Weights of a small image VAE: decoder norm batchnorm, 6100 steps.
Rows from block 3 of the encoder, named by matrix and row number. Rows with one number belong to one neuron. Each number is 500 + 50 x the weight over the matrix's rms, rounded and kept within 0 to 999. All counts start at 0. Numbers have three digits each.
# gate: MLP gate (encoder.blocks.3.mlp.gate.weight, 512x128), inputs 0-127
# fc1: MLP up (encoder.blocks.3.mlp.fc1.weight, 512x128), inputs 0-127
# fc2: MLP down (encoder.blocks.3.mlp.fc2.weight, 128x512, transposed), outputs 0-127
gate.133:496514583483504510499508387490550474483496503530436537554512567497431532492473468504501511459500455537456431489543532408452485505477544554523403529487446465540563472506502490538556525477482471472547612526521551541506522548443490463509552510485525498501520537487502521522512451467525486504460465443482424531518474517433386518494524562503461523603502533528461489556536476549570517446485
fc1.133:490493475512533481527531555473580460530524500540589571511415501541455598513464558527507501430528535474557456508526444467473517548502422470506457521546554489503553487474501509500439529491524531503467461520502477535523509450517501577493506516452478437479522538477490512447422548515508574527488580494508475501587501601487473456531521454517485476454485469447480526557524513515484495462468
fc2.133:487533570531513495517556421492538477420573496516478464591521540475494504492477439448499476467484462500489484440508548556473442507468524504545400554515516488510497504535482519525547429494531475451517542524541588490459507485454456476522522496572472514446497467608547541522530416471494510466476512445465506569463486477522464543510476525497486529636473459503445491489521498499503453498557
gate.134:427552514488396573483475467559562469546462507470539449459464451491463447563470489501591446523521423482439449487532425422434524499532380544575474462526425439471408534445492427475458492530527524534435540436555466578466487459571504507494452493516531547526487521507566497441476429602508475604563491548601517523511475471565542515602514536541516482531547508525445461409492543479524475505546
fc1.134:529431465476468509494458578513494499439450486473543569500489521530477410593537555509557482402542448464536500492516424448552506506487551531599547478585443518465532564555563560453467474502462483551564530466420428522477494535484514521493495445530477578608466473582553472535482509512474521410392526507483383484383486453436445542585441471507474484452549529549534497484619446483471465437498
fc2.134:495415469539478447462525475511531468488519519459515558569551542523470453469504441493439483449471448574555475464503449515526501532485557404507538480413550535589514512494489457456483390608488514512545484501527517456435546576469473531501462487490475546543483428560604469527503570542552499528441513487475528633425527506516528474493555551467519533645445519486463469382536549464503470521481
gate.135:381456547420473323475548385499470554581494537465354472525429541569528560444551501516491516459480453493379417488470581490433505519457557590556408481471396500527556380510606512641570508551421478546489564451408522623503482434431604435520561596470548478523502537417518491606530483546421581467563566468432441532526563590509509523481504546455494504490513493598493590456689400516475543444450
fc1.135:507533514428496531515489488535497568512479520439392501457452473445512526564531526474569419497441391554480480492506511514600581485494499553415559577599499438463478493467459603464476504447361586546518540548405550605517433513555529497424585596394532614470464560479574490473532481548410483543380532471495518472486451435461539529522440500541497546574560501500496483427538471490578500489464
fc2.135:474463491485494448512559389614596526574516518472506469553463504426528494420507451547488511468495368504386503494567537502475436576478535533602416482538469467484454515581493501555520513579506427530616499411497466588491466430475509450592555668586483523470406461544511536544500447432427523413502510581445543548563519502489504533502434525524478502488446469524499469409516479525492497482446
gate.136:455508566349566433481605522487395461485565483416484490531450561497493544669523549539520420469449375435594443535421480628467533560531570486501536520550552494390496549412346526453521398509544430528495443512549538566470370502446427486456418427463536580618463542516481429595576526389513590528503503513494537346595507594445437530632509528540489629432596471457628531593520468456601477414522
fc1.136:552504508457440483523467600472531490537530486473539492384433496508457548436448511488507529424511545550471445574452508448462427461529465567383536404440485490511415515554460479452552509485484490527601530556457500542503542589544542496529460432542594519447398483472481500551598607576579446360511360440448471472440548448537540540434466632537518470488529508491540577464492473481466527535485
fc2.136:476497463505609411587525455315424478457540435491492521570515574496501531639443462486465500574424493562441410503477510569499531551493511522530504570545505562515572445407543450458498588555475459444521569546481517516533477527533541557471497513431431457539598493572512503516532518444538493536534338483561517437540497465468478532576465567436527561375505493504503521507525538503494574453500
gate.137:541467420512552423619495466531542516406456523554584493515441441596562500446525551546533470424531537493412424524591527476411551462563472500483534524481502497542489537557508519510556480504496557522494417524531474564516501526427487461474513475346575566445545405610487541558465500484545535526576552456537498476470467492457535496586463535492482487410438449455496545482506415592390458419481
fc1.137:566508463478513443478469457533458549526667477478466482447449515544488494456445470494553619566548410449370450529420487525471480495575461575571437563553511606545532559491479433362451425452502517447525513536546408563480458421508508440493527439585592585482478536554475441440553527472497535446523546534483587426460432570478463533433481387518496388526530564600513513596514481503482557414509
fc2.137:490577502536554380522595474467489458494497433498469532503480509472531430496544491508512388506435559551559517450535439543554411515462538520495547517561510483442413511475566481550491616553548349479492444454474469545456496535420523498477548564550462560518475525493597510435485428532416590523443403409511488517517485464538481554494503416574523524512506498501549516504500453519469534463510
gate.138:493484501493507532671514479571525520451363398495514410537312482428471505493505460510475488680600443533472592484413483537466586360472378540510472438540488427360441488540482524464538564510550508354499465502510506494415572489520376537456455489540530535621495593565531500580453426466528437447546491590421624501524494535527464606605479501486475444594560412526569468468490440530468578657530
fc1.138:582505565484438524525441498418460448445480464457461585571485519520558533470408451493439490585528555494558430475563546543509422501432416512470452552482509578423544458446562463558528567378529545507602545514481517479558436521555547430446521532541428469489537466497482557460533450562554605524488454541501464562539516443525552471467470594507436551465535516540445511432456535506460460515494
fc2.138:474534464578542461532498552491419556534467413423457489529560473551443477435543534457577391528401432537459459580501409507590494400501601555378506450468502606555516555547585576466533406448443492445418568520476571373460551533518532514531523444499584539570508528569488546520452543484510432481447464495635646375566487573530428459500460463463534412458455469579476489547475593517491530440510
gate.139:612495543509525620466519505552352469579451563425518445401548508496501490469476529521421575465491534416479554511435306498489444668489530513491467530506471462529509544510559468556484466481580495511450477509604457451528500510462508544546527607541470440541495583514489504479401505472531467533458500506618498428520566496431496507544591453454571467514539475465520509506528589598572461482563
fc1.139:508499606472492519495555484474464462557549416422404463566462538532516458539520517480515498473441532446442538553521461475550461411474473580469478482457444446412438503508569470440525530528467503539510442506558514453473476574519538442527517474575514501456520545430477475601557448425517525466464404445490507447474499539510517503561479545508482533566521506494508449544465502497540523408510
fc2.139:450508517583518454570560502470588511421525497535477493543488521507517502460470479393437486498471444514544390494506567482490456424504524435431533527543505574543485511532505471533420581504535461502534506510453456544464441519493489510477506453544518565549601397472472532446561451485427519470555492513515418578546538547509512500463479444557482457499467470513417578562490496519418477548533
gate.140:496501530604519542423551480503444536561512525498428518553652513580498518558571473504507470483414510496619484543442469499517482531466523519463586385446454513498473441516434487573520513428495541510555493605453554427530464453445462448530551451496480515475503512465522442568472498529417538538556435486560411479554498450487513551467534431440489515514412538505456496435458512497545460456596
fc1.140:520506505490466541559507570480487497478521480649486551526524438537358514518346519594432505485543558516482444517552527474517492483512532502510534457477464554449407486481502485505539557512518507509586489510525470527455490480499379542391513447434469586546580470451448502532532341516522508549498510628465427517538517557522542479500426502567497445450464518536492553509505541533504518538529
fc2.140:511432587549521415421497514479576507557418581483486484482424447551503448513569429512510523504489423558548478525559515546408482511544604458569509511575438560483449484511545447516526542392480475477519534550530468403415456522443523564573508515486489634496531476508446534591530389561409513463483511586532545541513474446588506467477510448433502424584565493481510569481529519555428502472456
gate.141:583567488650569560463411652628443579471380416443527447472507538518533572491542556524471442475474611472403467426421465522493442498486537377469504459539512496547617469486558537474520533465528505498548498482514426499463529524526511484431464536483474499448410455548377445494491577475502472434562532456458577573432480446509436544573456469490413554464504507524515504511550484604482422540525
fc1.141:472502450556505550588521477362375487497465437478454467645502528582560351495505535492627417494570557449550497533467547511536440498542472550387616476502487591436478544523646520500492518493495497501436456563542475439416419591467535468573497556530530524528464500518461452517538530417432408504509433480572522441603635549468523419496448436480447472481452485506475458578526500537442545484496
fc2.141:602540451496518590419521399513448571549419566392449497549445464491405478569512517506481562701461434447525448532512514547364492489510597520540526466495545580474475403500373538392478474496476505477416517417404580463502458527525525493541576429506537445491522529591524491530373570617534456480515487512445711487476450511490435505576511472483483536360552530518530550416568547506517593534493
gate.142:523518462560548453480463528519477459473528430602436552448525566514472528466456484440460471434471476502553562475480579542554369495629459484540507537517495565493494511440532522452525559553516486386536511568491521482494486529551486453510462470571545554444514454597444482467489560532442533501522435527506487474537470464494495479559517456462454507517452525485474509523545515489657491455488
fc1.142:489524468633490416567486553572495467462481574478477468420475416523587511400575490486586506551504516503454478416398526571481519379533592402412488457553582513472517447631532441575643510568495558531283611351382573459369526402463572469470577503378558567428445440545419651467563532415422542580568562450492598536539543373519464472528592456564549446471544502556430508447497484624413573546332
fc2.142:589471413429475617353425538514405629629523591498598522492463464432490578574526476478421559506618465472468409625556498464410631393466571636526433550437511539525509486463460540527456511443602603496519422453528443365518455456542408513571518474547382438485572482565462526565507492491601419445460539562501435461410477519529465531505475652463493459491617555448587473523430398493501522464404
gate.143:530446545473523564401452450463495572518507503548466535474486563503421499469415482498515470449508484510452543481490539522555521607494576544477540480426442522462493566435523515504473454377493478562488524539589582513557499478469516536590527505481506455481502574644413457454508557475546499503436438464535543495574577538537500495486489465438572556500476486492510476533570559495463526572399
fc1.143:475533529490479511530508468496465596425454494474513486479599499453519397550536574510497499504535397522526505500469557557561510533517423566498502471485482473477442555494578505499546456457537481514492510434517483487380437485528475470562483474495479480462394524569500451494491498508499519573553484544525460517434462468498559452529518554511540497471501499470514499452551440383496540513440
fc2.143:532555524474544506585456481448465504475506498496541459457495481406514482434557549480500530445466503533493602466460496522553449549492491542491435474541442522469556447429503538505454466451469470472515542501521563520523424426511494511489465470486512411518495501628458499500494523469551466574524435546511477452543540455459511456571466519481572497539466508442504458409523479476522471518452
gate.144:506532550459380432485512545506500412434555529417411528473611559560515585442487489498509477473479555525587582569543560622506469436451473498498521429458474533571429514591502490463445511457398536430500611632583453435542523419558575406522470412551501480507545418453449464534495498583442507432547464471564440518455445370402541497520456620503444498530517547509432600577531499475599545469540
fc1.144:484439458492497449423505421571479554453436566443441455447509495393498489551533547469437459515449416540530500479498307608448514491499600481621515500573510539589511534487461546531535543435537518636578507426539494566435471390479440487417547567483500473578504532561526518544510461512560452484494489582494550494452487539472515481516557545483460524496472439556520574344474498469466502500478
fc2.144:469496525541522417429488507547565485468604494592495520460527529521422483519469496494474536425462511531513519513551497433459466436529512464536463455463511511419496545560470549484457499442472542492608441480571519609406444372478482479450480516526462455585478487554420508514495527512464503551453539455536492508533482521438506463449545512418514566579455554489488605422640592580509495457476
gate.145:453513471653410476568479495496513464480495402521588536497409497513545449483407465608558508449490536510508481341511465533400599500478510382522587389544592484495469426544510550529521540598480492470487492411543564442467538449423406503436636441387572504501534430528468551462504459486475478413497524488436485541465524603485466530504441466489545496389505507476479521487578426587428496510372
fc1.145:517466398493452456395486567480484499511470499432575471447451497403511634466544572444492485398486527512490572420442553543470534381436545422546508594553522521538539499477485498513447339580480459555524494473468504515444492448495370562483518480511478487422430486573599509458517533481446416487410592481506509437543531487525451617628567497500489415669511522485488559482502561455557441420500
fc2.145:609537478478454581489412497438460631435346503487405543587503497404561479405544548524466510508554520508438542577422464543447594454453513510477521446494480511604436431547493515626456468622429491537458533515450550443525526512579475483505512475476522439534493511492466623458592440497434407492462595589488534403456520501547571514519545550468468436462488464609508518481444521529533501579463
gate.146:471480360521473407573633532570589499466525470569418522431509482460561518464561464501537510449491483539481555588535576460573514373456430422523575532536470550501497523585556481429484473524458513513510470574462473504542469379475529426549481402639543590570548411456473541544493456409378552419472489540462417480509504484436499487526499496558528616467550478473476491582533465505543507469439
fc1.146:475555639529456417437526558522491463454512607396521418456620485461518568567463467513453485488472349493500489556420368479463458509536494506521472438522501444535500619482477533539499545439472445448487535462495447546490526495376528387470506474485564525490493506546424476600532486439468545517485535599502527630361450572487511533576547519492484574503472358522589554481503494528445467477626
fc2.146:325567603456530494473507413442498473392531476515473371587517501495452494611498535479425499520512373553542518366465360439468524521518573518537539567543549523393516501456467548501557426471522506545509549532524626573525499540510478518432474533460466526520384466496462485505417438475497541526482501415480539496480419539511501491551558434513513624484509586411468525538508507432530502439687
gate.147:487447413540497469479501502512549509504495502521450562441573539489555444444447581579496546524511474488519501545511417685526468555558585460504506408465507543510511509465449496493443503502500569469532542515527527473520395513490425488548444450513449423455555431586440430489470417472490471570511439448588467495490456507484481418477507531509564469445420577409535456607443444462520522623460
fc1.147:568491504547423461568486497505419533521498435418484526507577508471447434510439520613468477510574504444544462445552605494516476493522467447537555488502477526588433514565510407534415419497496450576514487462471513442434503413484484455508521484524454531559418493476526503479536502468531494430449482507458435498442478492595532519541543461468424510505457558505524507500543490436483530461531
fc2.147:505483533453510461524466479425484416530470496515509547541465600523512459422449552422508432454587541488516406472542460618452410445461560545607577435526469580589496471509487516513475511504505528445453441499541536570527503507553470542461416448453568476500504429490485451452580554441540539544470561674509530541481564517468482498443622529555469640486488467466486504447525448542566529545477
gate.148:523491495501544551514531483528449479437476422569465510489498492490407602467559467523508565438490451504513573530522526430418528557476543618453349395456467465450546464518551521517530415416480500507400514544500440586612487500533537490542454501545595511566535504466537519514485532395533569474479597477427446497502510448483432480534523422494504579470483575535508428541499444580593533426432
fc1.148:507486464530572471554443498511525510563491538546506527488558484510441620497448561508496465503524529437461443531507541492526501541477552498464484471528541519524540470520616564477507534482486509520459553519566495464474481554510530546457471479415523494531519498391482504533479567502534514502462483487519451454508537512458447454462516460466463552479490473485532511517488547587456561497491
fc2.148:492546522463462497510525481494509430495526475520448544530463554503393483505563400464495523435488501464517509481500511544463487567512508556504344494462507534490450426472597548492502371506496473491503475510561550491521452468453474480518522447537528542457513417606557477476507486463483508523525537513497474482564465482534442481558490523474493495528445532500507410391459508569477421455574
gate.149:381507468488467532562530443484629471618545534483593452480461428399512594430484496544455492480472403554549472525483587502511480558458504458519495537496625415423431499562450495482520562609533558493539460429526487442634516543444470517479523425425575517481532433498454541472532506498547527452461511510579641561446575481552533416513424538509591581456529461430528482496452346407448521530446
fc1.149:511518510563505489463527525553513438483454630447424564433527466523521538460599496529485438506388533462383476474509471507528447541514525523498586400536483453578460558444517500574453496541508540517565478474533535535547524541530490478433532480519500449428557571456548442458422549510572485562487507482572588431451491534463531496500558481457451519493522511606438519439529470442500472504528
fc2.149:486468542446547458509510575573460554546469618471421482480518479450423458581551527521483488485516533549471547479522402547539515494456514471472470511470385567521520549547470483490490504504457466499546421581425542382575532507510520526425500528422521456521494492505511544454499505673540542574458493533400432524487505499446467594434480494493442452503501469474532493474515497666502469574495
gate.150:512398454489490495493490455462443526489503519577464437551417470510430473475527578559549433535534487487450461517483550538478486498483454565438497481500489527530515511509618472547600448499521465545451555479499457527465450490532444440431522478541453447654483524485483497548470468565467481488519412560457468428543535517558528504456487557476453467581553512493543434411502599521484543575562
fc1.150:551439588447573467508530547420534467400590580458595657547521486502462707549506551501529441456539477443581535545617513514495579511593516482457389586419543476529564525414406517539468526437561615549480476674579493548485482576594503473460510541407386344397473384507448493516542484384588574503466466434582409493520410580569432341487494525540480564506592483425489537494405520374492465472454
fc2.150:524490506574507434538562491512553492411568555645375468485442556581480470472559488498484516558445506483529464504454572452543499451446525446472501423511523553550456461496511500454561565507515411433592474405496508639487474465523466523527478550552443497526482487445326584541520339492533576570385406449543542513480468524562560548453526542495446523586541460487490579514526509480481540507536
gate.151:542606489495496485361495567515450453551497521493552421484471521539547568457424498479510463536361560476512549493496465562489418454488553442517493472482607506430560417503575517415456528506539533524512523496532532434553543475444491560491547491469457570429433465557523513473525476548574428507424575540556503526549540458567493444549592446587519488485416498532488404513488503520429421438477
fc1.151:557459567438426464482463443531499565476480443510536532540451546411469363502553513515494532497675497505440537494539504449460517564513387528529493534469553527511492520488528467476571437388489450523535561523545430499433502521504502422530493515479392505515507529487497509465500549502545472504538498501436580664492471498542536465473485572495483572491527501513495406417542485454471505549536
fc2.151:484573602497459542480489498550491553587479507475523564514444572507486509506459468563467428433453561466510545512488466450497492572467474565544531457390485521457526458562543540472463482469514580605462518472526569402485513466549494436500452505452482474474461552563516459463567519495590480582533492540499502423456507500510473475506447485493544478274452517529542435524463492522524443579408
gate.152:514445540412496507461413431625525486396589448465469501596455414448507489451518531497522484545455423494492536509496454612493519456564515478581491484531473411494566528595481591406485507469502549505458571520399481438499465552469543483522528436579526508481420551491518431495485502488546510466542479584467571589364511479460473472581495509480471442445559547420562542500466478492562524561534
fc1.152:505553454492475419536532458500532502422548514499495473468458432461470467464537499529461545506542519553516531444543522469467499506469480529474558488526488461470449460517528464508520497528509465566539421486396560529538598598573496522529444514563527552418467468482541513489504474552488446426480502495476499490436535510567490479527509555460536473494476524484488514525496450539484492528527
fc2.152:486526459525458516489435411484516540487458484500463496500488459476480523501504530490537527534510552529498478580521550457449503503467578468479516397489511512501456410625451559529505474442482501496463453489466559496441545443495516515487429525459555529465478506569388512450499537578528542531523521511518527512435497455493484502500531510449577557495493503539579527499543492494479463485528
gate.153:527444490532485406505536532464470470458401484435497480485420582514433460437523497547564500468531507565481541549480474493477513564515516509582417452534514459633529510552442513568597594430503472479454444463501433498521448463427526478532591459424553375494467561584596514500521554500504550383524522509481530473592604488528469573449563546504449515527426517496454487472532520652436500414369
fc1.153:470505534502551558525435461485475462372501603481479486574540461573533608531461517402513498485488516480510538447576535538404511572575435475493470456427525523472565467470518494571464547531560525533447493484541505424488453659490526613469502531578500506494447418478502476512567573429552490546490442554526466537505461426476475444413533434421459603485520494466568544466499498458520517492568
fc2.153:439551506529547448551542480467564512483556502505516563404500610502451426423493448470516492555429519534503494536509474478632539568520474492571460509493495505553473438575490575426496510524456458461542501484458440529489486471398487449466478471487532501459514489610520477536514438500529545397472546492522491482564529485507535552617456557478412553541418472511460453459474522520432475485536
gate.154:446464553414444533488524506588475461454565560532476449508510477484479538489473532509570539490496588486496482478538480515503517500500535473517444536558535521508531474498506477579503496530470503539534487497492491501519469500462491500467521494553522490501445496385588492448549457523513503480456559500565442538446445516525503513466483550486466522555577510529454426511514559480477453526468
fc1.154:557488651365511522461553496485487513388518446381486564524643534494476523525536519542389494484458418443576520560585453425527634526486461550568433524429435542522585520428462559489434491506507477539495484611513365612637467611557589479435434607473432506489460578386597427475446570478463573515388521533564421392395457575529574444456466527452396472526462537546500518475499472410621406447570
fc2.154:574487484316483528419489480455421640499509563446505522531564496498485608613502471548424603460521443503543515553525425433365480486475560561572455575388550573628562452525494523520435451470571588497535512492502465349538512472535495580484539407497388442497503483447609532545485376517585464486459571625516444491411466469540437500500520558466484447510593526457521531495413503462526539563444
gate.155:428527599534514459473453458485563481497485522469560542496513414485511523502485425567481548580615477662561492489544485487440513474496529486461552488488544399448436541517483434539484497531599525519506514495516456517595536533481502542450503470441532443516505503440385493492512475471524502453548476481547517546494458598485507428499492519499526431516473550456507479525486370500439537490427
fc1.155:510465528452542482511477504508527378472551535470561471476477521533389501457442539496617514452521526467509466471505497444454540598578589436412460589589540494558467510517492533575527510545572498548491488440495547461508435534425459518538588546446570475459487417599485506505534484503601559473553552489445472471433536456486460510466405478550519565425548473549559513502524482460400531499389
fc2.155:421488483574483499433466455558557543565416530518455419475491454515515385463556510492422435500516467545435456442485478514516536544469519484548523458506449551479444488524590542561581442550537380512492530522455444468538556561554423475514513547486451505423476694474504522516455492471522487503520459515468508568523478499514515511496541503494454502596451556464488547529497430606551477458530
gate.156:512465457448447486544479485509465517496575563490470508518508485438464484561571491576512425541468490545451407468505488535450451451546602481552556567499464547589580511511530497468465458474495557525525412442389494530561410532565456411466523559595518477583577541489598454543460445528487517484565391501416517507509493479461533429466519529450541499570590468616448529507412614470436499478549
fc1.156:507481470552547477560474565444524520527430552493553471547483471515499439473494513509538499509427574574477510429480469539449485497469457485499529428516476545516647537604506486519552553484494501460513520386571496484550476589427421477494539424391475479493450451486452498485382502527523472526500412401595559490532527433467493490543547463422474542535592470478404499493468547672544537464465
fc2.156:577568435481538482513506470543584510472483468558482393526469468551414467527496553462453492555461369516468454483507575535523492491425388431548333531530500528465506421601455499408491564472528481419529523472540581581391511554552563525541571518444475431491526562513413562515553436427509516418520516467406574577563522488532464417524544494490484561462488490473488606493519515566485499550518
gate.157:489543463585457544496548572519526426495485480499578531490508454482491605456329514543532464497520522467544501488526506520496457501540448406450466436494517558510576487556530478591503530488536525395560438477543495457465488510493473524461480491493497469496488473480471459526405510587552510427464497405542418438483498471414405500511516443499422526498521615547474441600574490594455544502479
fc1.157:585443524460485358393512495540556468551536512554481500414403434554514517474545482569463510583462519518525521567538500469465475412509479519414537601491498482423492487520423500491411519534535610474477435511515497605599530445539479472487480440505508491454494502378487432476492481489481593492505531475478549431520573598605522551431491433492492446592509478566514474504408546478490401504442
fc2.157:507465478496430465593558510541594433511615501470550402523417426547520456446414545578534437609492533504453481493573524516513463579537489485543475450549485480533452515596552587570563559416461563491554479407509425512362502550495510482526631473471465530514425524539385436535448448481564549489618525398513461522502434471463452517361549451487435485509497537542474578551563514640401485450565
gate.158:454466544515414526465525498463534544545511494537493504493547520504507544462481436477544510496442529455504511438506560517482515407453494503503604460623574463521436548554449477451523551459482505463560458420487506481546489443473473430535573450483535502506603440477548476515582489528485541461448470404476481547509536512460465561567503531553446487480543561482440476477486501574523496522614
fc1.158:551512514486522399537555476580491438537567460475383519496489477540428548542491586402518435481489508532532481471513535431474506484502475513459505473501484597551541438544446450524524455493467519497484557509514519446569508488526521494439580465504473527515496488522497469526525552510529471531532486522467516481513501507451466461445408474500463501473487531505487532465437502502443468543519
fc2.158:410503440494523519471566465444500587488447597509552444557532486467521411476494507525577489475536492405413518464573449510582399515504567540468424512472541585473422458483509431548485546512491419466456455451521453579541473462525487480437453518497545474480495464499581375365515435449584483448473513468498508606475521583547412543451469505552459569509471479559477468508539480497546565459552
gate.159:452510613507455450450475599417477480550541552538541459532597479620602644525494528536429511363528448400599571524401535605517522423502503535488472523493499465583466500588483489473567488637502597463443403561537487542452480414397477510523473424587494470510490457476432367534460552390463556499470479483529520400560463471437483463531517534411499520433476502467446533597534487485535519493513
fc1.159:530460529548511559386490588466499530550523491511524506610565462481568444497484474493511494527457448452489466438380361527444456562523646487555379492535566493511531447492450568508509542491545507486526529481584521495411422441467520545451488528523505520526536514531489439537545519381456480536529497510487542440509535462451479437515550466544565462509533502499576481364526547520518555381517
fc2.159:509537446474454569599505528519489497485448555516430541459490503487535560463494530512511596503508559502540545508428445518547500585443517560466424526521453418538443549501520515473457422529441459564458559545462419427581493531504493457460508520486497477476561457584553559520477480452484422478546416455403519460528477562536500508443510544500507518363504502550524503595310421516536550518512
gate.160:519483521457428500509482503535452564519531652508445517504502509585520486480542522476495535529345611453387505567532385541444584458492486515435550509522651514496412556495533472502501630569515678584552437531418632507428540392460519442546586494504384505467432534475518513543566507535535439578437449457520433407395439434523561487505433573525516495465578454428496480344521544492467444513553
fc1.160:440479500455592471507530544567414455562393496460502516495389471570576548522500549454569502434518584493431541488492531514456578509493485505518552497573512459560510487504465544563511502545401568479470498479473526518457510534474500568521557501473433461443494606468513539464509618454467380463416566451488537459510465540477490616499504537403440511578603512478484482534529490496526432439464
fc2.160:496407490466427557514436594551407535580499471499577581502501442451519490441528420458502547515561507498540565544521475498478554571565476560511577509441407475554536524577484498503563507506509564444456550438479447470529458532481508526500495482464559483570537558490532545592529558446500454469501571475410512501448524494485502512444448460461487537460516481465518484528418484490562468478475
gate.161:557526591448485509405485485407528536492515554378466491458447585542498615474542477517514448482409603458577460506460513530536464482495480508459534553579517514468485483489525509511429480684480432526483565538608585478523503432526525515438436570512439473494376390580502502494530503514499505396425533520568541402508503511556514501454441560452423455612597491454540517589516627414511413459482
fc1.161:469423505483523526570484515529497519461483505465443495560434519486525448472508514544537501502532382549522502518440515586525522518509543496435487447506418463483506567473512519577476549551502557419525447512473522451393527525522503440481511526457549426451475464518388523565535497433632412540555471406505498461500490480495437511515458561616470517489599476494511578488501535375462542506459
fc2.161:416540395515522528507457484508548523466513533548475473492587429505563497478495597474520523503534513534443474581484578529488484506463537466496480497397464546455497460548513601528461493486519500463544526498490532553507500344529544523488447512544509477499489474499345532479521481482521484513446497514491568540503513544508523428510491479515519478546440467534434549483557532462519480485500
gate.162:425509516558574530569453553476484475538561573521549531555536489510538635551568567462473527388521552410497422451516473523494520502533452502374456585449568487499667477483528535599468492494478368470468382488471462498466439574444584516494492420502461513450569414402589470540429599420581551464388522444535467467510466523568565474480546480422473532481549476426580550492530503476558464501489
fc1.162:457483473528481531595462508484504489564402496458472526579562531534482637453465559467486521451483589451484509470506530493517469473456497488468449486517555456509498435551540473521509566587546497543475495468511522469519564484513523519481491527505517480488526499376514516508506549496491460517456476499536515433493501492493491494481533476504520478507502503430567543550493459502504553521450
fc2.162:441517518514535586507476491496463513460491507544474531484476480491489525531533541491481503440555527476494489519519544475468446478541481533490481483479521477448597439514435575477537513510472519467507506496552442501548441515523481507484455486434496486393507511423510498502571558468528448425475559457427555557487513546543521434482501570601461567372546555520474478518457502426568536465471
gate.163:458497500506488425521475465575554467592477488535565537535504482593429546568490485517503466484505515448573483472496507508488496492438553457507453444556645504575496496485518531399491486490561447459508565483534500524507510403449482464356448509467448492454544498514521536509418501565543521427417492496530548571444454520493536478474477435512518473515498511448567528541567422473493473545494
fc1.163:444474382508486518365555471635506448547505568530617536494432460468502546449453476534517469488470565419530483503480516522468473454491481489532500524454514501505514423508519505454423408561547550528432505481476529517489518439545490570471443530573432506593454485565555543545540481531537447505378680533523447565597485380544454527614470448494545368597479449469469465499475461384514484499583
fc2.163:466502486468589452490562518436509509545571516497441537507466414556549496476557421517511506523517509522476582450580508513547545609479509540508284529544493526572529526598439492492472411532477428476503450448482563363506525551380488513540548525526548465477524514699512505487548468537455562470536475455428539483482482468448470546497467453454494508614680486466565401450477477532460466436495
gate.164:475556461537522470553531585525493492484527517597536446537567460491514496434432456472494548526516464520489493402435465441458523365547478491516437505486591546507473557526531439558527593477561485527534448483523382527555489426445547517465585476490526469478524480546541592469450581477583473331483473518482374479539524541424485626470473519623416539468526483556405548485510574544536598458460
fc1.164:525432537490519526455557457484471525523506521477507439545497489528544507541507491552434525462521475510566505485506469537490398532488481427552471563570465472566537496442465528553495570444532497536484439490540545496457520438409525479468502530528546450465494558518504331582474420488503520606454516487541479487518523482536526509476494448508510491487423476544545548424544405525425487557552
fc2.164:471566439544501487570587544488443483451471504537574492545531533460574448438512422400526534455492473427500469348461458507523457446511517448438477530480531472475450581538538426490538511487573489499535481473547374529496475485496554489462569536476458472451501451590580496450506518442515437476481442456479526520580533568453457511531451508539446498531435463520454527546558520481547493483484
gate.165:526460462542446483477523555588511461517606550524475590387475353262450480517508487563601509475478501509395451502499408395477527549557450455542507418513553485587510529490439543533510477455436307470515554515519420506492485608546544506503597480484556599539505450470555485473508499521598619436497503611413425464509498552454533489485496666500531427461526477452514525420434535515495519484543
fc1.165:535555535581476448557486431502522529430469445472376517437505458494455438463502469513492566616498426554578492530551493439498583618580449588449507519456513485492455580570551455512515591479556586480485517534454538579539455455541548411515393518573477501470477503419425504499455476536467543486498534491477486524451491451476510460462444476488574500483562536477454533527505431460471499491409
fc2.165:463565562543483490535528442522545428576556533502536431422516495559587494485507447531551583508537418469570509462445409473580493506457471479528429520470456438505446549555533428593476493479534471459566431543517499653508418482462475572534536477527484513537439536531389540494593402420489504432489549500517421524438467497521574566476459519494579528560460476382546548502436482600512414450490
gate.166:530558500533544527401491462579488438524489468513460452405534489495525485465550576479508416418499413614421600493529578477498505520513361489456504366540522592455550462420497534511544603478459581506478465589520410545422478540507458450531504528505564610502535500516449432540613500430452549514509475384456392459587501496462439483538516509445444524466521542531554429493435484590602476543520
fc1.166:558442501444456432530569446519538501505521551379487513489492490541480553381534579454641519446444550427503482470495438539520546510583432493513424516448450471575501506581422554453444514565532570457555520588494450536445486453544475467461519567540553553505502481502484530572490461457603450555451519494436529542546448444392380443483450532553489443530671544496468453490402483440567440430568
fc2.166:536460495505495452487576483515511477398468515477401531618456508485433486528547567455513506601486437531498509431526603546549499498517523469423508374464465508528524390448534557516513542430437490589439450583515457489480457543414471497450521540501448561461512463530410451480534585463527536539498493410530520522515535447435513541491547487480486519570482466512486481536571558513511499532514
gate.167:476495494418459481485524488511501539543622509544434485497440535456545526514460443475521480516427518488388520509424491475514553496472482546563524489492631555400499512475569545332475567452524536490537491511547603620442570523530484476494567462485618543416546546462455439547535551416529503517438457498469532426506490575439505449453477542548497505401500476524494514462496522604451574526571
fc1.167:452467422517548546492514496561520488505451455546553571491531450536453397483497481523482602467613484483447456456569500428467549559552482495537518522490393510624500594467475504568595461462395497448508500472494443453516476571416517417527509501452515409468588573511562574514457507467493446481551526450478539519465430512423531510545549500434501515480503542449425479500511446454592469482497
fc2.167:553510537454478466522453505408521494507539519490453446513497503529508548508481568585512525591449579493511544458510464519512550422410499444467518514553493465520465449557494572526473524513537500543443421532513545587509518494494485575481566514572469560520522419444413475515434486496446569437495493538510462506469543528454524457472510509531457476596492472490530534518514536457514529441495